From a checkpoint of a small model that answers yes/no questions on an image's attributes: encoder activation leaky_relu.
Rows from block 15 of the image encoder, named by matrix and row number. Each number is 50 + 10 x the weight over its row's rms, rounded and kept within 0 to 99. All counts start at 0. After the name is the row's rms in percent of the matrix's.
# conv: pointwise conv (encoder.blocks.15.conv.weight, 192x192x1x1), inputs 96-143
conv.84 100:47 59 56 62 33 43 49 34 64 58 69 38 62 56 53 64 45 53 65 62 29 57 49 27 53 50 47 42 43 43 52 55 53 57 49 49 46 59 61 43 39 59 46 54 65 47 56 47
conv.85 107:64 45 53 56 49 54 52 30 34 44 45 58 47 63 62 45 49 46 45 37 55 60 37 54 35 41 66 43 52 51 26 51 47 43 33 41 64 46 44 42 42 53 61 38 50 57 61 44
conv.86 102:51 43 43 74 33 58 49 52 49 60 66 55 53 51 41 57 38 47 64 53 47 64 42 73 48 51 55 61 36 45 55 31 50 38 50 47 47 46 42 63 55 60 43 47 43 50 55 42
conv.87 099:69 61 43 42 57 62 46 55 64 62 35 72 53 41 42 42 54 47 52 49 74 54 52 32 56 50 65 46 43 51 50 40 42 54 56 59 55 42 53 46 51 42 28 34 64 45 49 42
conv.88 097:71 70 51 55 56 56 45 54 53 48 50 47 58 45 51 61 58 45 45 38 50 32 58 41 56 51 45 48 47 51 54 50 66 57 49 45 62 43 62 38 38 38 40 45 44 53 53 69
conv.89 107:69 44 60 42 57 57 44 52 55 49 47 44 41 58 40 53 65 40 47 36 52 51 51 43 39 43 50 54 52 44 50 42 32 47 66 31 33 37 42 59 54 57 49 57 70 44 50 59
conv.90 098:39 44 56 38 31 58 86 49 44 24 49 67 54 47 52 33 50 67 52 67 42 50 48 39 54 77 39 40 54 40 61 51 50 57 28 48 45 58 55 58 54 43 40 51 40 47 45 45
conv.91 100:54 59 55 61 42 73 48 51 48 48 55 65 48 40 54 62 48 61 44 45 45 50 55 75 51 48 60 56 42 47 35 43 34 36 38 39 64 68 52 46 48 60 38 44 56 46 57 49
conv.92 107:55 41 55 61 45 54 40 47 45 69 32 55 43 49 33 40 47 61 55 36 52 32 49 44 45 60 44 59 51 60 41 61 48 40 57 59 57 29 51 48 45 55 36 41 35 47 63 65
conv.93 101:51 51 43 56 41 46 71 39 50 53 46 65 48 40 39 44 48 37 34 57 63 31 39 48 51 43 51 35 56 35 37 36 55 45 56 52 48 46 55 59 44 49 45 54 55 50 46 39
conv.94 097:37 51 46 54 44 39 29 50 46 40 40 44 30 46 39 37 48 47 50 54 43 39 58 46 58 48 44 61 46 49 63 37 53 49 55 27 49 41 52 48 65 71 55 54 48 62 42 45
conv.95 100:52 46 61 49 48 65 70 60 53 61 38 47 60 47 76 72 33 60 66 36 49 50 51 47 53 44 57 54 47 64 58 49 53 69 44 33 47 36 55 41 55 41 29 62 35 54 38 53
conv.96 101:54 54 75 47 44 62 38 46 56 33 57 56 60 56 51 39 42 45 48 48 59 47 56 56 42 46 56 53 46 44 41 39 56 49 49 44 46 49 55 51 48 66 47 45 53 41 74 49
conv.97 097:65 45 47 52 51 53 42 48 61 49 58 51 58 52 49 57 51 70 57 63 39 44 58 61 47 57 50 41 46 44 55 52 41 65 46 62 42 63 48 54 48 63 63 45 46 50 41 62
conv.98 105:53 40 59 46 50 54 73 56 42 37 55 44 28 71 39 37 55 22 51 61 49 51 53 61 39 55 56 56 56 39 45 23 45 49 55 48 43 45 57 43 45 37 39 45 64 59 66 47
conv.99 109:50 45 68 65 47 42 51 50 46 53 39 59 59 47 59 58 68 49 54 50 50 57 51 47 56 64 40 76 46 46 40 52 68 52 58 56 45 39 50 56 52 46 53 42 61 42 66 52
conv.100 101:57 53 50 59 39 46 38 40 49 69 48 54 46 58 52 43 53 61 40 53 50 61 33 54 56 58 35 58 48 36 52 46 53 65 44 55 44 46 41 41 42 36 30 55 47 49 35 48
conv.101 098:50 60 50 67 35 42 41 57 43 48 44 59 58 42 58 51 47 47 42 39 54 53 57 44 36 43 38 33 37 45 39 54 37 42 42 60 62 57 44 39 49 50 44 49 52 59 61 36
conv.102 093:68 47 43 53 38 56 41 53 42 55 65 46 69 39 63 53 35 51 49 45 50 50 59 45 39 54 58 42 41 57 57 62 51 48 55 44 38 65 42 51 56 56 50 51 51 44 65 48
conv.103 101:37 58 48 53 52 50 53 55 50 52 57 47 50 63 44 60 49 51 49 32 41 48 44 67 38 55 55 39 43 35 50 34 60 59 60 41 44 44 61 34 59 43 43 54 51 37 56 42
conv.104 097:53 43 54 60 54 44 59 52 67 46 57 40 48 45 52 71 50 60 43 40 50 56 54 53 45 49 44 54 45 46 83 62 51 54 42 59 35 57 56 50 54 38 63 53 60 58 30 57
conv.105 093:63 56 50 53 50 55 47 46 57 66 55 73 32 42 45 38 40 37 55 45 81 40 48 42 46 48 58 37 41 48 50 55 33 27 48 57 39 42 48 57 55 40 57 68 39 62 58 36
conv.106 094:43 49 54 52 45 51 47 60 54 44 39 55 65 56 53 45 56 49 44 33 45 54 43 55 45 46 45 49 47 51 53 45 55 71 64 50 54 59 65 32 44 60 42 80 41 51 43 51
conv.107 103:45 55 51 51 48 54 43 40 60 55 45 46 49 59 52 52 47 60 48 33 42 54 27 63 45 71 34 49 44 36 55 68 36 50 36 63 43 51 59 57 44 36 30 54 64 48 53 60
conv.108 095:32 38 54 57 49 47 51 51 59 34 52 39 40 50 53 55 45 40 35 40 40 57 44 26 32 49 39 27 57 64 47 48 53 53 43 39 49 52 51 37 41 59 45 26 45 29 26 49
conv.109 100:61 44 68 46 40 62 54 63 35 60 60 55 44 57 52 54 64 49 54 64 53 51 30 52 45 45 54 40 51 52 63 69 40 52 60 66 58 55 48 33 58 54 52 49 69 67 43 71
conv.110 100:45 38 46 62 32 53 36 49 50 52 38 51 51 52 44 52 60 52 41 51 48 37 57 62 40 49 65 54 47 73 49 63 43 62 41 34 65 53 66 44 51 57 51 32 65 43 55 41
conv.111 101:65 55 59 30 44 40 58 31 45 50 31 50 48 52 52 55 55 55 46 30 64 56 50 53 38 47 45 59 48 60 39 75 53 65 49 44 57 41 58 39 45 41 55 72 29 57 61 82
conv.112 102:49 34 45 30 41 47 28 53 49 55 52 40 59 57 58 65 41 62 26 59 45 47 46 41 47 49 61 60 41 65 28 69 42 36 34 58 50 47 58 43 35 54 29 45 56 48 41 37
conv.113 098:41 49 44 55 58 40 53 47 35 46 66 28 38 45 49 51 40 52 44 40 49 62 47 47 64 37 66 63 49 49 45 33 45 44 57 65 55 47 53 51 64 50 46 70 52 41 53 61
conv.114 102:59 54 56 64 50 67 50 51 41 53 73 46 47 40 58 33 47 59 57 42 61 54 41 66 58 44 48 48 65 53 43 59 47 43 45 44 63 35 43 65 61 32 54 44 39 60 50 53
conv.115 099:29 68 41 53 45 55 53 37 42 42 60 52 38 57 39 53 47 43 50 46 48 27 23 66 46 47 41 29 44 55 41 42 48 51 43 41 61 57 56 67 63 66 47 44 56 38 47 33
conv.116 098:42 47 55 43 59 41 63 33 61 65 61 52 49 43 55 66 50 55 38 51 34 59 57 47 51 39 35 57 34 42 43 57 52 57 64 45 28 51 75 55 49 44 51 49 73 56 36 41
conv.117 098:52 43 56 44 49 61 42 56 58 42 49 47 43 56 40 68 46 48 32 63 42 49 52 64 63 50 40 59 43 46 61 56 50 34 53 65 45 42 73 46 54 40 56 35 55 51 50 63
conv.118 105:53 43 50 56 59 67 49 42 46 39 49 34 54 39 47 61 64 54 49 33 44 60 41 56 34 51 54 48 74 70 79 27 70 47 51 47 58 37 70 48 67 39 48 51 38 51 52 46
conv.119 106:53 47 53 32 39 61 40 47 68 37 53 40 37 50 49 45 63 50 64 61 51 40 51 54 78 35 53 46 59 53 44 46 47 43 52 63 53 56 48 59 27 73 44 48 46 66 55 35
conv.120 106:46 52 71 40 30 51 59 56 32 51 52 66 49 53 43 45 72 47 51 44 41 59 49 43 58 71 48 55 59 65 53 59 51 54 45 40 42 37 66 40 77 52 66 53 42 32 51 64
conv.121 101:40 68 41 38 86 45 57 37 45 49 51 59 51 49 53 44 57 42 53 43 51 52 47 68 43 37 48 49 54 64 29 56 57 39 47 49 44 64 52 59 59 61 56 55 59 48 56 57
conv.122 097:52 62 47 44 52 58 58 63 37 49 38 52 46 37 57 55 38 52 57 42 44 45 42 47 53 48 31 48 54 63 49 62 31 43 44 56 66 33 57 35 47 54 41 38 55 79 53 57
conv.123 100:49 53 44 62 56 53 68 58 75 47 47 44 70 49 31 55 53 61 47 32 52 47 54 49 60 44 40 41 73 63 42 45 55 46 51 47 57 46 39 58 42 37 46 59 53 58 44 46
conv.124 101:66 51 46 61 52 52 46 73 50 57 55 56 49 62 58 49 52 59 64 60 59 53 39 44 42 43 48 60 54 36 64 48 34 51 42 51 51 59 55 41 59 51 59 46 36 56 44 40
conv.125 094:47 57 46 59 40 49 55 52 52 50 46 64 43 46 57 58 51 60 33 68 28 43 38 48 41 60 50 49 42 55 56 39 60 56 44 51 56 44 58 53 46 36 41 46 48 56 61 50
conv.126 098:48 52 43 53 72 44 51 45 51 47 52 58 56 43 43 46 37 43 49 45 51 45 41 41 33 54 36 64 45 31 47 61 34 64 61 50 52 61 60 56 52 52 53 42 49 57 30 60
conv.127 099:44 43 35 51 53 43 39 49 36 77 52 53 45 48 45 40 49 41 44 66 46 47 54 53 40 52 31 39 54 67 41 48 62 60 50 40 64 62 51 41 39 40 40 53 39 57 63 59
conv.128 096:60 37 50 51 50 54 38 63 43 32 53 46 49 63 40 38 41 34 42 50 46 55 65 49 58 49 59 47 38 55 48 36 49 42 55 55 59 53 52 62 49 53 41 55 68 51 55 45
conv.129 098:49 54 52 56 55 28 69 32 51 57 48 45 46 42 60 47 49 58 40 48 50 34 60 50 54 55 52 48 60 44 59 54 40 72 50 44 45 37 54 44 74 49 65 38 30 54 55 56
conv.130 097:70 42 57 71 49 66 57 42 54 33 42 56 50 66 50 32 54 54 56 66 58 48 36 46 32 41 56 52 48 61 41 64 55 69 35 44 47 49 47 40 40 58 40 57 54 39 55 36
conv.131 101:53 44 53 59 50 29 51 45 52 44 60 50 51 77 47 61 54 50 46 39 52 51 53 48 64 50 61 60 42 45 52 34 50 53 58 46 34 62 42 48 66 29 44 38 52 48 40 40
conv.132 096:42 50 31 48 40 39 55 53 58 41 50 42 41 35 41 55 62 58 51 46 64 49 52 39 70 51 54 53 52 45 45 48 50 51 56 60 64 46 65 66 36 42 47 44 55 50 47 46
conv.133 102:61 50 41 36 43 47 44 43 53 52 28 31 48 68 65 58 37 44 53 49 53 15 40 51 58 55 50 53 55 52 45 50 42 44 31 32 69 44 48 46 44 47 52 49 54 50 64 34
conv.134 093:46 73 46 29 49 38 55 41 44 40 53 32 63 53 46 61 41 61 67 63 62 18 50 58 56 39 52 53 49 41 38 50 32 56 53 49 60 53 47 48 54 50 54 53 55 45 51 55
conv.135 094:57 48 47 45 41 56 46 28 56 49 47 59 53 61 41 51 39 57 44 50 67 23 41 55 49 28 43 46 42 59 47 44 56 45 58 54 39 52 49 55 45 44 47 65 47 56 37 46
conv.136 104:54 43 42 59 45 61 55 33 44 41 51 65 54 68 25 55 62 42 71 53 47 40 55 65 47 38 52 41 43 28 66 48 46 51 46 53 43 57 39 44 50 45 46 54 33 43 46 56
conv.137 098:49 53 65 56 57 62 59 56 69 41 41 45 46 52 57 54 56 37 48 49 45 58 51 60 38 36 48 56 63 59 37 42 25 48 45 53 48 44 49 70 42 49 64 51 54 48 48 42
conv.138 100:61 52 56 42 48 42 43 58 75 50 57 52 38 54 54 42 48 43 51 48 49 64 58 66 59 68 51 72 41 42 58 22 49 54 53 82 44 34 47 54 40 54 67 44 70 64 54 46
conv.139 096:45 44 50 50 52 60 58 48 40 32 52 46 41 37 40 67 49 62 54 57 34 54 39 60 48 48 66 49 51 62 48 53 45 37 55 49 31 59 68 55 46 59 49 57 57 40 54 50
conv.140 100:59 46 59 64 52 40 28 64 47 23 62 51 46 50 55 40 45 42 52 48 37 43 45 49 36 68 56 51 43 47 29 51 54 43 51 57 58 61 46 48 54 57 28 45 52 49 29 42
conv.141 106:51 38 45 34 64 52 50 57 56 59 32 48 51 43 42 46 47 71 44 37 59 59 48 44 46 37 49 63 40 50 43 59 47 48 55 39 63 59 69 40 52 67 55 47 56 48 36 61
conv.142 098:60 68 39 24 58 66 45 56 54 64 36 54 52 48 51 47 59 26 52 57 54 28 62 36 35 49 55 47 44 36 42 51 52 68 51 45 50 36 35 49 53 58 47 46 42 36 54 60
conv.143 097:56 49 71 52 31 34 32 58 45 44 38 47 52 57 41 49 49 49 42 47 28 50 58 52 54 48 39 54 53 47 50 40 51 50 49 48 56 55 52 53 63 58 62 62 51 41 62 65
conv.144 106:55 53 57 55 37 41 44 39 21 42 50 64 76 46 54 42 54 54 40 45 59 35 45 56 48 53 50 71 39 69 61 58 59 46 62 61 46 44 36 55 38 39 41 38 46 52 53 56
conv.145 104:58 61 50 73 42 46 53 62 47 40 32 58 75 35 55 50 45 52 48 50 50 34 38 36 50 48 63 45 53 43 52 52 39 38 34 47 40 52 45 56 47 52 32 66 54 68 72 60
conv.146 106:66 51 40 50 48 38 51 50 48 66 41 41 58 45 41 45 76 28 53 28 62 54 53 32 46 47 56 66 54 52 46 36 55 39 44 45 44 50 45 52 34 49 68 49 62 55 59 59
conv.147 091:46 58 50 43 55 64 47 49 59 56 55 45 38 48 40 47 59 70 68 36 49 61 41 26 57 54 54 49 63 68 35 53 64 52 53 50 59 48 54 63 73 52 53 42 57 42 44 55
conv.148 108:60 42 56 47 59 55 53 54 54 42 54 41 49 46 41 53 49 44 41 56 56 64 70 37 52 41 58 58 38 50 40 58 54 54 56 49 56 46 39 54 43 49 70 39 60 49 45 26
conv.149 090:65 52 49 65 53 66 57 61 55 50 60 42 40 62 37 68 54 70 47 39 45 37 54 43 65 59 52 35 54 45 53 34 54 41 56 50 46 43 62 43 42 23 59 82 42 34 33 40