python train.py --model="model that answers yes/no questions on an image's attributes" --dataset="photos of plants, animals and fungi (iNaturalist)" --train_examples=38949 --image_size=64 --crop_scale_min=1 --horizontal_flip=true --translate=0.12 --color_jitter=0.1 --questions_per_image=8 --encoder_arch="mobilenet_v1" --encoder_norm="batchnorm" --encoder_activation="leaky_relu" --encoder_depths=[4, 7, 7] --encoder_kernel_size=3 --encoder_stem="single" --encoder_widths=[64, 112, 192] --fusion="prefix" --fusion_encoder_width=256 --fusion_encoder_layers=6 --fusion_encoder_norm="rmsnorm" --fusion_encoder_norm_position="pre" --fusion_encoder_activation="gelu" --fusion_encoder_mlp_ratio=6 --fusion_encoder_head_dim=64 --fusion_encoder_fused_qkv=true --fusion_encoder_bias="none" --fusion_encoder_qk_norm=false --fusion_encoder_layer_scale_init=0.1 --fusion_encoder_parallel_block=false --fusion_encoder_inner_norm=false --fusion_encoder_positions="rope" --fusion_encoder_connector="linear" --init="kaiming_normal" --residual_init="zero_last" --optimizer="soap" --beta2=0.99 --lr=0.0017 --beta1=0.95 --shampoo_beta=0.99 --eps=1e-08 --precondition_frequency=50 --max_precond_dim=1024 --one_sided=false --adamw_lr_other_params=0.0028 --steps=6100 --batch_size=384 --epochs=60.1 --lr_schedule="linear" --final_lr_fraction=0.1 --warmup_steps=300 --weight_decay=0.1 --adamw_weight_decay_other_params=0
Rows from block 15 of the image encoder, named by matrix and row number. Each number is 500 + 50 x the weight over its row's rms, rounded and kept within 0 to 999. All counts start at 0. Numbers have three digits each. After the name is the row's rms in percent of the matrix's.
# conv: pointwise conv (encoder.blocks.15.conv.weight, 192x192x1x1), inputs 144-191
conv.2 100:529562622518492469498515568433508515546498458483480487481471483491443437506537480565493512418469612466556577372594495595496519565472522469546536
conv.3 099:542447471499550418518514563502493517404520524533432553580580533462526492466446579516476493480640397475530473440460515574453623431495470478556467
conv.4 103:605482442481491601481517536647503515466542611536505429492474490537520499478507480528465546517471455615465545504434497479500545510627516496490480
conv.5 103:576435497625530519535483489427409513501511535509499496564482480527525482468493477530550501563384465430505535490497451546511519535496513493489505
conv.6 103:508427514584481489508407542505573501499464499507608504496513561603518551461478446590535534518457569415488497512533497514557478509561688432490580
conv.7 099:440539428532446412594488436538411526516429483449502555432571618511483485474522557497451572421556432538557514474547485510560428535477445533429427
conv.8 102:505493506511525489586458506519523456487450428480447484441486403382493392539444485368533497523606485491568461481639525493591502406490472553569530
conv.9 101:506451496535492472500524412557438480507431426486523549509491477495562474594477518543504464500530553417498584486537533484489434477455454446459562
conv.10 097:509542610487486535448435565553366637480459567584501593512522485476429499553479507535548455475518395456565443512453526439585471499551591631500556
conv.11 099:448588540528504495610535620552487505445503424499447468479527453524534458524559442568488511562491523545541563508440522582469457617520576501410456
conv.12 095:510470465548449504503487590360445534453481472361480491446545534399507528422544493504448511539441485451584503520448455512628616402443489515463504
conv.13 107:421521491548536546518529440519472432478549464429457554617478516562514469465445426488493566472539473439456514557510449523555488537462512563447577
conv.14 099:512541416491615576487511460454398467585499444461540477474510544508500520406527532480432428472452532473599517526530535545467614451443442566547478
conv.15 101:500460551447553443424469478534608530473483423478444521407371430459538509533412516554561481406537511509471520624464487407429467419553473464542490
conv.16 100:434570477490644539440433487492501510479572529425627492478465574543534538466652488469496499502470598457511464448503537532469463562439581544529473
conv.17 109:555470507597513464484487479558407465469521510517419461457410548468457446595567580595506510463405603470514448497470435526576484463396493539500479
conv.18 104:505574563521633441516553560562462475455625540523529473534478470498583519465418464662498526516441477498444481527530571474519432575485560454481521
conv.19 088:548478495474446535503559578490492468501534604513472518483487414563553597446433423436499592452456456507441527473497512522549439447534540560503481
conv.20 101:527460554509488449454471534332449491486487579453496460488558449440547469576479524465494382487569512526544475432546562531457517430434479458609501
conv.21 095:527429372485512475609468479391501415516486416514580536465531491551558480531513514403524504489578483443511492371486522485578493412436507525410490
conv.22 108:564461526439517546470440555563563595506415422600528522495537535522480481449558528493520463562509496507496446445439560433509512513478562520501435
conv.23 101:522565575475457491490428544499422416481512499481480467540541505543541500519464539433524465343583530491463443534462580439494470547460491459531449
conv.24 102:479563519428532561546521419506450522504419535507459552458486540433609463469473452485508452416542537446416519493520538498623566531423440501568461
conv.25 100:518437530545533404543524526433526591518443482470516498500479500498542488514610451537513418449463627460450461545433445518549418486465457454507508
conv.26 092:405419510521568506407508547542489602473428540502432580527504483439599558506500516546539498533472482532548575492529538533440397618585437484467467
conv.27 104:510552540539390438507500429507484535403559515570542479497542458448508501548570524492436569545547501459517481470477466466525472553509520398499427
conv.28 100:456430520509575565481502527596472504448583484479581544527525400471483505480491435604522556480552474484481532525477470429521576518505422462438620
conv.29 103:561520399503486619534499546574453562457521515498483479509460509566536508498423507593429450508560511560481574494528533515493473429485511464494466
conv.30 108:606488495530501571577443491430465472538441474482543594483483472543450435463580428594485580501490495524491513510496509498440578567464557564491463
conv.31 097:476475510565497481529499540624504537467558515504510419530473561495531542547489505510537558584566543483518557439436541545587453519557507556463450
conv.32 094:555439421476524492575512451613525531553441524517437481490502471458458437518560482488554439538528477451385465499572483443593468538442488531519473
conv.33 103:458479511549464401437409479542510481550529447497413482489550521439494478477531434469446552502464517535496579463464511598502452542527514490522539
conv.34 100:528535501512468647521441404450591556473533568513529479549467471425460436541483496529524500461451486454476525450444531512526510562392493516470513
conv.35 094:505558348435544529464418460506467524402492455360523475605524543468419526539496592495559566486614490508553512524477463546469459477569499541539593
conv.36 096:499458431387501514500409440588521505450482410466414520511552533477540502512509415460496569520528507564438486523398474511529572504517513495529471
conv.37 102:495503555510592530446590511479565506503645427469476456490558499547469610506544612522519495497537552500540576463467564544419488441315437509514468
conv.38 095:467491520567479423572389495513535512501473471433506546433410554501459576469516422528474517497594437480526436544515542464573472455450485515575522
conv.39 097:525507454513438509453581440519448496529476540565496522477566470563462525489554522448590575505477515451518446528668523533607531384470521438475508
conv.40 103:480518486502475409563490494544527401451547487487397512438485450368508442598427520522538525551510514583444539546552543511505504505485477502637518
conv.41 099:484463600500558479460457521581472572544474564556569516462521481534403451468516397482532520525528453450477506575466467384482508490553476630464514
conv.42 104:512486491473526539502540457453462423602500539535459498510503575458441475467429479565438490487520579459489565447618584553488467506544441425482503
conv.43 105:440529605551490520500434581436526467494504438532443541525489546548531439457479594476549551510439519461481474558511484446479505557589444518512567
conv.44 098:452497487545438466486476518509482495432506469482478518516477573558414557548501479443462590457514559306579539508487478497567553435511548508589598
conv.45 103:499473586543434476442579459539510461578482450484544476533526503470457388511629419527430507442473483447530529467528453444468457524470522523505525
conv.46 107:524472499434499476544456479587517530560492515437525539459465447491513505601442566470609480495528496520462482492387524575518507472535422472540507
conv.47 093:467541543584405479455541510543518449518517538499533552541474564552514572523430571463546615493506491543504473523494535561493500593550429505519565
conv.48 101:463584559532549429446392493499541526482452497562476549477394604516475464530523490511459498468474452476509556556471543482472473463459481514635487
conv.49 102:512590487522447511530489443403540436581520514520491473435442607455491513451398521506438510440519513595554491495510475448480516443458600404507496
conv.50 097:566445422542518381542431466465460554430463592475590541473504543542562441583476411541435522468548543540554516521458538464503550469552492460544488
conv.51 104:509630480490597492431516434510444560621460447528435458498569508514430473542573598458584529470438441503512454480434488470619565551524506402383395
conv.52 099:546405472556530487544519419445422479515447524500474480507405598497519513438531551559529543556514461461470483495589506541492508523551592537392426
conv.53 095:557527493591415547494485494476448510504496490480550563530530506493538520483495494491492413531439490479464489428531544515505492424394420491502467
conv.54 106:432558473529525510461474490469472570428548458521581523440589499437516461540506502638487586562460477503498477473459515462560521491521488510501685
conv.55 109:433492485483460481446457537552516499533521470465537515565463508428528501582468519541443403479432580555582458453523470540454504542518508404504449
conv.56 107:545489455535519537505530466465404467584464483469617540448476475519478601433506530509547532595495548579438494539401451467507555410542437559469560
conv.57 103:446497540531449530573611522534502479459492553433488416528456585490520525525443457591535519455480470591430451516571485552608455416498468588540506
conv.58 103:484502531480533368459480453526420441507457570451447543486510423523592562485450452467507513576480428495459464570521457512533502528463525508479558
conv.59 096:510499414460543427572468497534393532485515495470527486463572469410598454488525475639459490493609587532487480508471599436451497499529509536535493
conv.60 099:555451468494482425556561387457480540433503523461453429569518566538452564486499545417466562435488469513465528558468430605580443517558442540442477
conv.61 099:458475567488468458528587520600467540500438536545524427519556527629582438548481542518465522495455559519500502446458462577518458473558544504402341
conv.62 096:603464464521462502500483445472500462440492558426508460548550533435496526529519481496501501388500448461563574573516511501429454524571482404491551
conv.63 103:554398427420530449513492503523466527459471564468449567518493535394501441523498450492558510509544536510514422513549455441457577416591567471580415
conv.64 096:429442460559459442461488476444470489431509519433525515467401506595434502449399555406519542538430451526398578477502496530495503494463535438471499
conv.65 103:415494497488474543454571607513589444575457441459550455497483431513418499606534467480486418432478506566462502492459439520488398556498519562478592
conv.66 100:581442412535461481569528495485490566516502596548488485507454457495525574480589516515517480443495503535469465524454501504452474507512501482528483
conv.67 101:496468584508451457582482528475480486564526449433477485532455557531432541479479471550550525451464546413594474500478528542561607531496555450462499
conv.68 099:596413454438450548497612474549498460527433586479505421483448460518464390506463464510430559438456423549511505569489468548553566494541535502468517
conv.69 094:569434594556440535558470506405534449536521513585589564513478489409501498519542516434488443687432580469554491462547518440513436512525392540489526
conv.70 102:505551563516461542513537543479483510484483506374546425525553551474529514495471457427462563461410478450541463506487461494434448507458614517535499
conv.71 099:500533527457496463518525559459485469486456451592492428588495502440445556469519474422541499490444524476422592445473483535568549492608516508443485
conv.72 101:455435469486459412442437553409549493458372498520608446567570431496492465527518405455460476439499533525557532512598477487512592583477413443471469
conv.73 095:531467506461486575532533476528364429513496543511624528512477462571510453383543532537441460577448476526495496472554478423466492535467489428478521
conv.74 092:616498499589511473452432466485475469513452510450435454477520527454507548503503496550570539445502565497567590486517527388528585571453478556473520
conv.75 099:481581483512457465568467490506595477495587451604521463426602486450462458504562509572471498568572545483497416444509509535447555529526543526428377
conv.76 107:533523529483556460615521457513500606584495496495457431506507452426508559548567414475528484465505484438478564429466540473526487430463600490543484
conv.77 103:454538467592454453547567627512482365549512528565473486568555646484492572517499527402482469471502530483552496554556488478451581464564469447504486
conv.78 103:510424480547567521456558488606519460493523498551507582499529447448562470493566511531505443473534568531496545446484457465465505467493527497508596
conv.79 102:466488423478511538530504445450501463518349512539478466468461605569469530514500498528424488410422496462510510460588510515500494536517509554505548
conv.80 102:482429534529567480512530561498498561481479590559549503349488510446469483515490550542515542482588535592465559527521477456442527489509415541600550
conv.81 107:605549502462554483540499423580612502498491494481580451540534560521530439472572455448477409449460480478568523535560470513461503505467416431497531
conv.82 104:458435466450541462554557434481558420493465500627501547415485463495536571453578602544575441479511497500459493497470484495591439484520475571477574
conv.83 101:448554484493437479495416633478570482513475530498492512483544462540508431439444466503454515561475490586524488494511527548560437577564604510501473
conv.84 100:495453549571533588462495458466515558448520486455476550581492512575412438497544450541419591468490516491484500535471509517441540493552530425430458
conv.85 107:491479518557492526511481488492513445485350436559550548461510492486495544508535459544447404525526490491545430503421534534486487561513509419664472
conv.86 102:580522519492587513396499529538490494531523536593431383420480503570526471495573526566459494432480484521505608529541442578522499447468356432516498
conv.87 099:494514415540481472564506552495493480496455430429492428499536653514445466558481485471459501511547488455441497453536419558523524434503554526511427
conv.88 097:405594610460514452418414520468465509512438603466473526492488532459559512443620429487549561505430455557559461512479502448410451436435444502473532
conv.89 107:505504462590495558490598504425559556475416576539548508576510449496546463511507512472510445441396577477480415459481428565533483403483529355502453
conv.90 098:511488556437403626499438437510492531464481436517551496532419512469460501502452503412512585422447569535558483564611533569540454498511470544564484
conv.91 100:518602495470516472492406503514576523545463514490582556428419557445473483554446618462447445504621455467510448505468580457482446439483472577434531
conv.92 107:416479486453467546415578561461561507577477546534594539545439467582573484464508481422512453455498475417515574469387517573414514535545542548504528
conv.93 101:535484480454473454502590429521526530528468530489555611499529475620480570618465509516536554429471542575485444460508511424482530449512473534387459
conv.94 097:504496503470473405456512485431568438556465435428475615497438551476536411513490500446516477522417479469533460489565500437563513476518501533498505
conv.95 100:475599462488473555423508523415527484430504534516516550490589477409556455502503554412555492476519480585522521454512496450481527544503446448529517
conv.96 101:473462462473552472516499618582524409642540525584558598570521500487525550505536542483520527468450555541536543486518556506569481506507508479588469
conv.97 097:470439435492485425578526575567483577535460491459531585624467547515457534475552353481479460553472527465505523508597577520594491510488558411501516
conv.98 105:589505585531554478422496470531398538543502574472466492472521498474473449479548520453528603434528422481495459467453567526480543504513413545493458
conv.99 109:431521471458474489629555515558457501394597553451601546439494523593480459516582463601561552540467522496510487574352479443475536553499448506522506
conv.100 101:427399489584636481453537422565571594527568548598452379478529461533393539498468518550467516453544641535436565536413510412429463594515448487566509
conv.101 098:432522474464481473504503564489516496471541557457462419491549411589573474558502523490478471526510523576502485449520542486400473509510511578481469
conv.102 093:529430523575441517444507517464531503500436511491472518431503558558577433571479598560484532479580480559511503441482477559512493550500487448536475
conv.103 101:451488548535511486536475546552471473490527441528475438531555419456550513477473453591551346554513508503559506498482473442543570523619459569501493
conv.104 097:420435460508573379533583500519505509444501578404521506555547482448521449540434499476548531477440430525501460458487491485568481565436481458440456
conv.105 093:478438505434567441470500503469565518444459462545576456552460549457461490534496464504436420575487475493462422429417493509378505497532514451503541
conv.106 094:464541529541405469558420511533521515540563451489468465569497512480436586549503486525588458438467569480500407487468536491502528489475492421574560
conv.107 103:553562462525543428558493568445501512563551504546437465493453568541564530557426498474463518499448428488439510485427513489509466570465503558474450
conv.108 095:567605532493468537523574524477519503497550497451530511451549523515570487530510466397480535412532447419526523561511524482562489486558527579559470
conv.109 100:502475480500527443554604446533531449493598482488463446469485526650463624532482500529479597557518579434497477501453493476520488449512488486548611
conv.110 100:475452511389443436471444518527539522493474451507467477397546494382432501549494561455482493574510469494490470493499542483451452443551562534468580