{"dataset": "photos of plants, animals and fungi (iNaturalist)", "encoder_stem": "single", "fusion_encoder_layers": 6, "fusion_encoder_activation": "gelu", "fusion_encoder_parallel_block": false, "fusion_encoder_connector": "linear", "optimizer": "soap", "shampoo_beta": 0.99, "lr_schedule": "linear"}
Rows from block 8 of the image encoder of a small model that answers yes/no questions on an image's attributes, named by matrix and row number. Each number is 500 + 50 x the weight over its row's rms, rounded and kept within 0 to 999. All counts start at 0. Numbers have three digits each.
Before each channel's rows are labels from the 100 images, of 14848, where the channel reaches its highest value: "responds to" is what is common among them. Only what is clearly more common there than usual is listed. The data: photos of plants, animals and fungi (iNaturalist).
# conv: pointwise conv (encoder.blocks.8.conv.weight, 112x112x1x1), inputs 0-111

responds to: class Insecta; phylum Arthropoda; order Lepidoptera
conv.45:462436494541449422473484507543527556457506454517533455462475489492485401438450472480486541486554551518463529528523480527503470603456496602472543526559526535563454463550461453431617379530525509476562423469445504513603518463495481548476460456516617564424467476520476535482497524631454481556550595458484472433422473523564617458558508471466

responds to: class Insecta; phylum Arthropoda
conv.77:469528488447482536527385551479485489467494469478564504472508530460494484527526467510506457501598535523469548483501536521452561431463480533460340522546470505587491434394457508501474494517436424514402508453533557475494467486669493375467414497444509507598511483519513535504468396501498503499431555525408474527481537494525572510539464630468

responds to: class Aves; order Passeriformes
conv.7:448491416498517569488619517461574528413514460513482488510561481480468506612486439529492510501469516484527542444569452570540566408507539438567497508498493606444563462407516536483455484562401550566486529466417534519567492548528615469515501460492506441485421559500543429410421480592447600472483469516528459570534456484440487500499495504574

responds to: class Insecta; phylum Arthropoda
conv.81:440509545510540462478554462435551541548527464458467484487464481508498504458519490595436437516433506452490594577510516542470491482590519580495409429490505628492443528480430509406569539433502490521459402506424476491486417534586571501565508483581514403624535500509553482440447484503454547472472547470528461491421472424401508522567496557537

responds to: class Aves; order Passeriformes
conv.76:419450632411541468496546531515483437503529506541456565495512506571533452502520511495461499544529515536512491430437540611503462510428556466478544533439560517516584462481451478512514546478532536491526518488463575460427462417504675484468439453514404470572572552545541453523438499428465512514561468550433605455527491498516577422525571512563

responds to: phylum Arthropoda; class Insecta
conv.46:531494492476516448449535559517491484402463436534465579504555538490464553457520545512581510552510485550459431489519506531513598515492442404506469438430415553482504422477372516590476424469431445473446444550630476496503585498579521576462360543521523518539586433509509463447500438492431561512555480485476518503479439426528506517438493495468

responds to: class Aves
conv.26:590536444447480535504494515565472612525402525582500435534561470476534426514454517534494414519448482521454502381482481445515461480604487557488501504525515447544497526578484445479487465538443439544490513436559485494546496396509487493461499484516428507586433458487510582508486395501460539491434543515481467531497413432495420473676537425460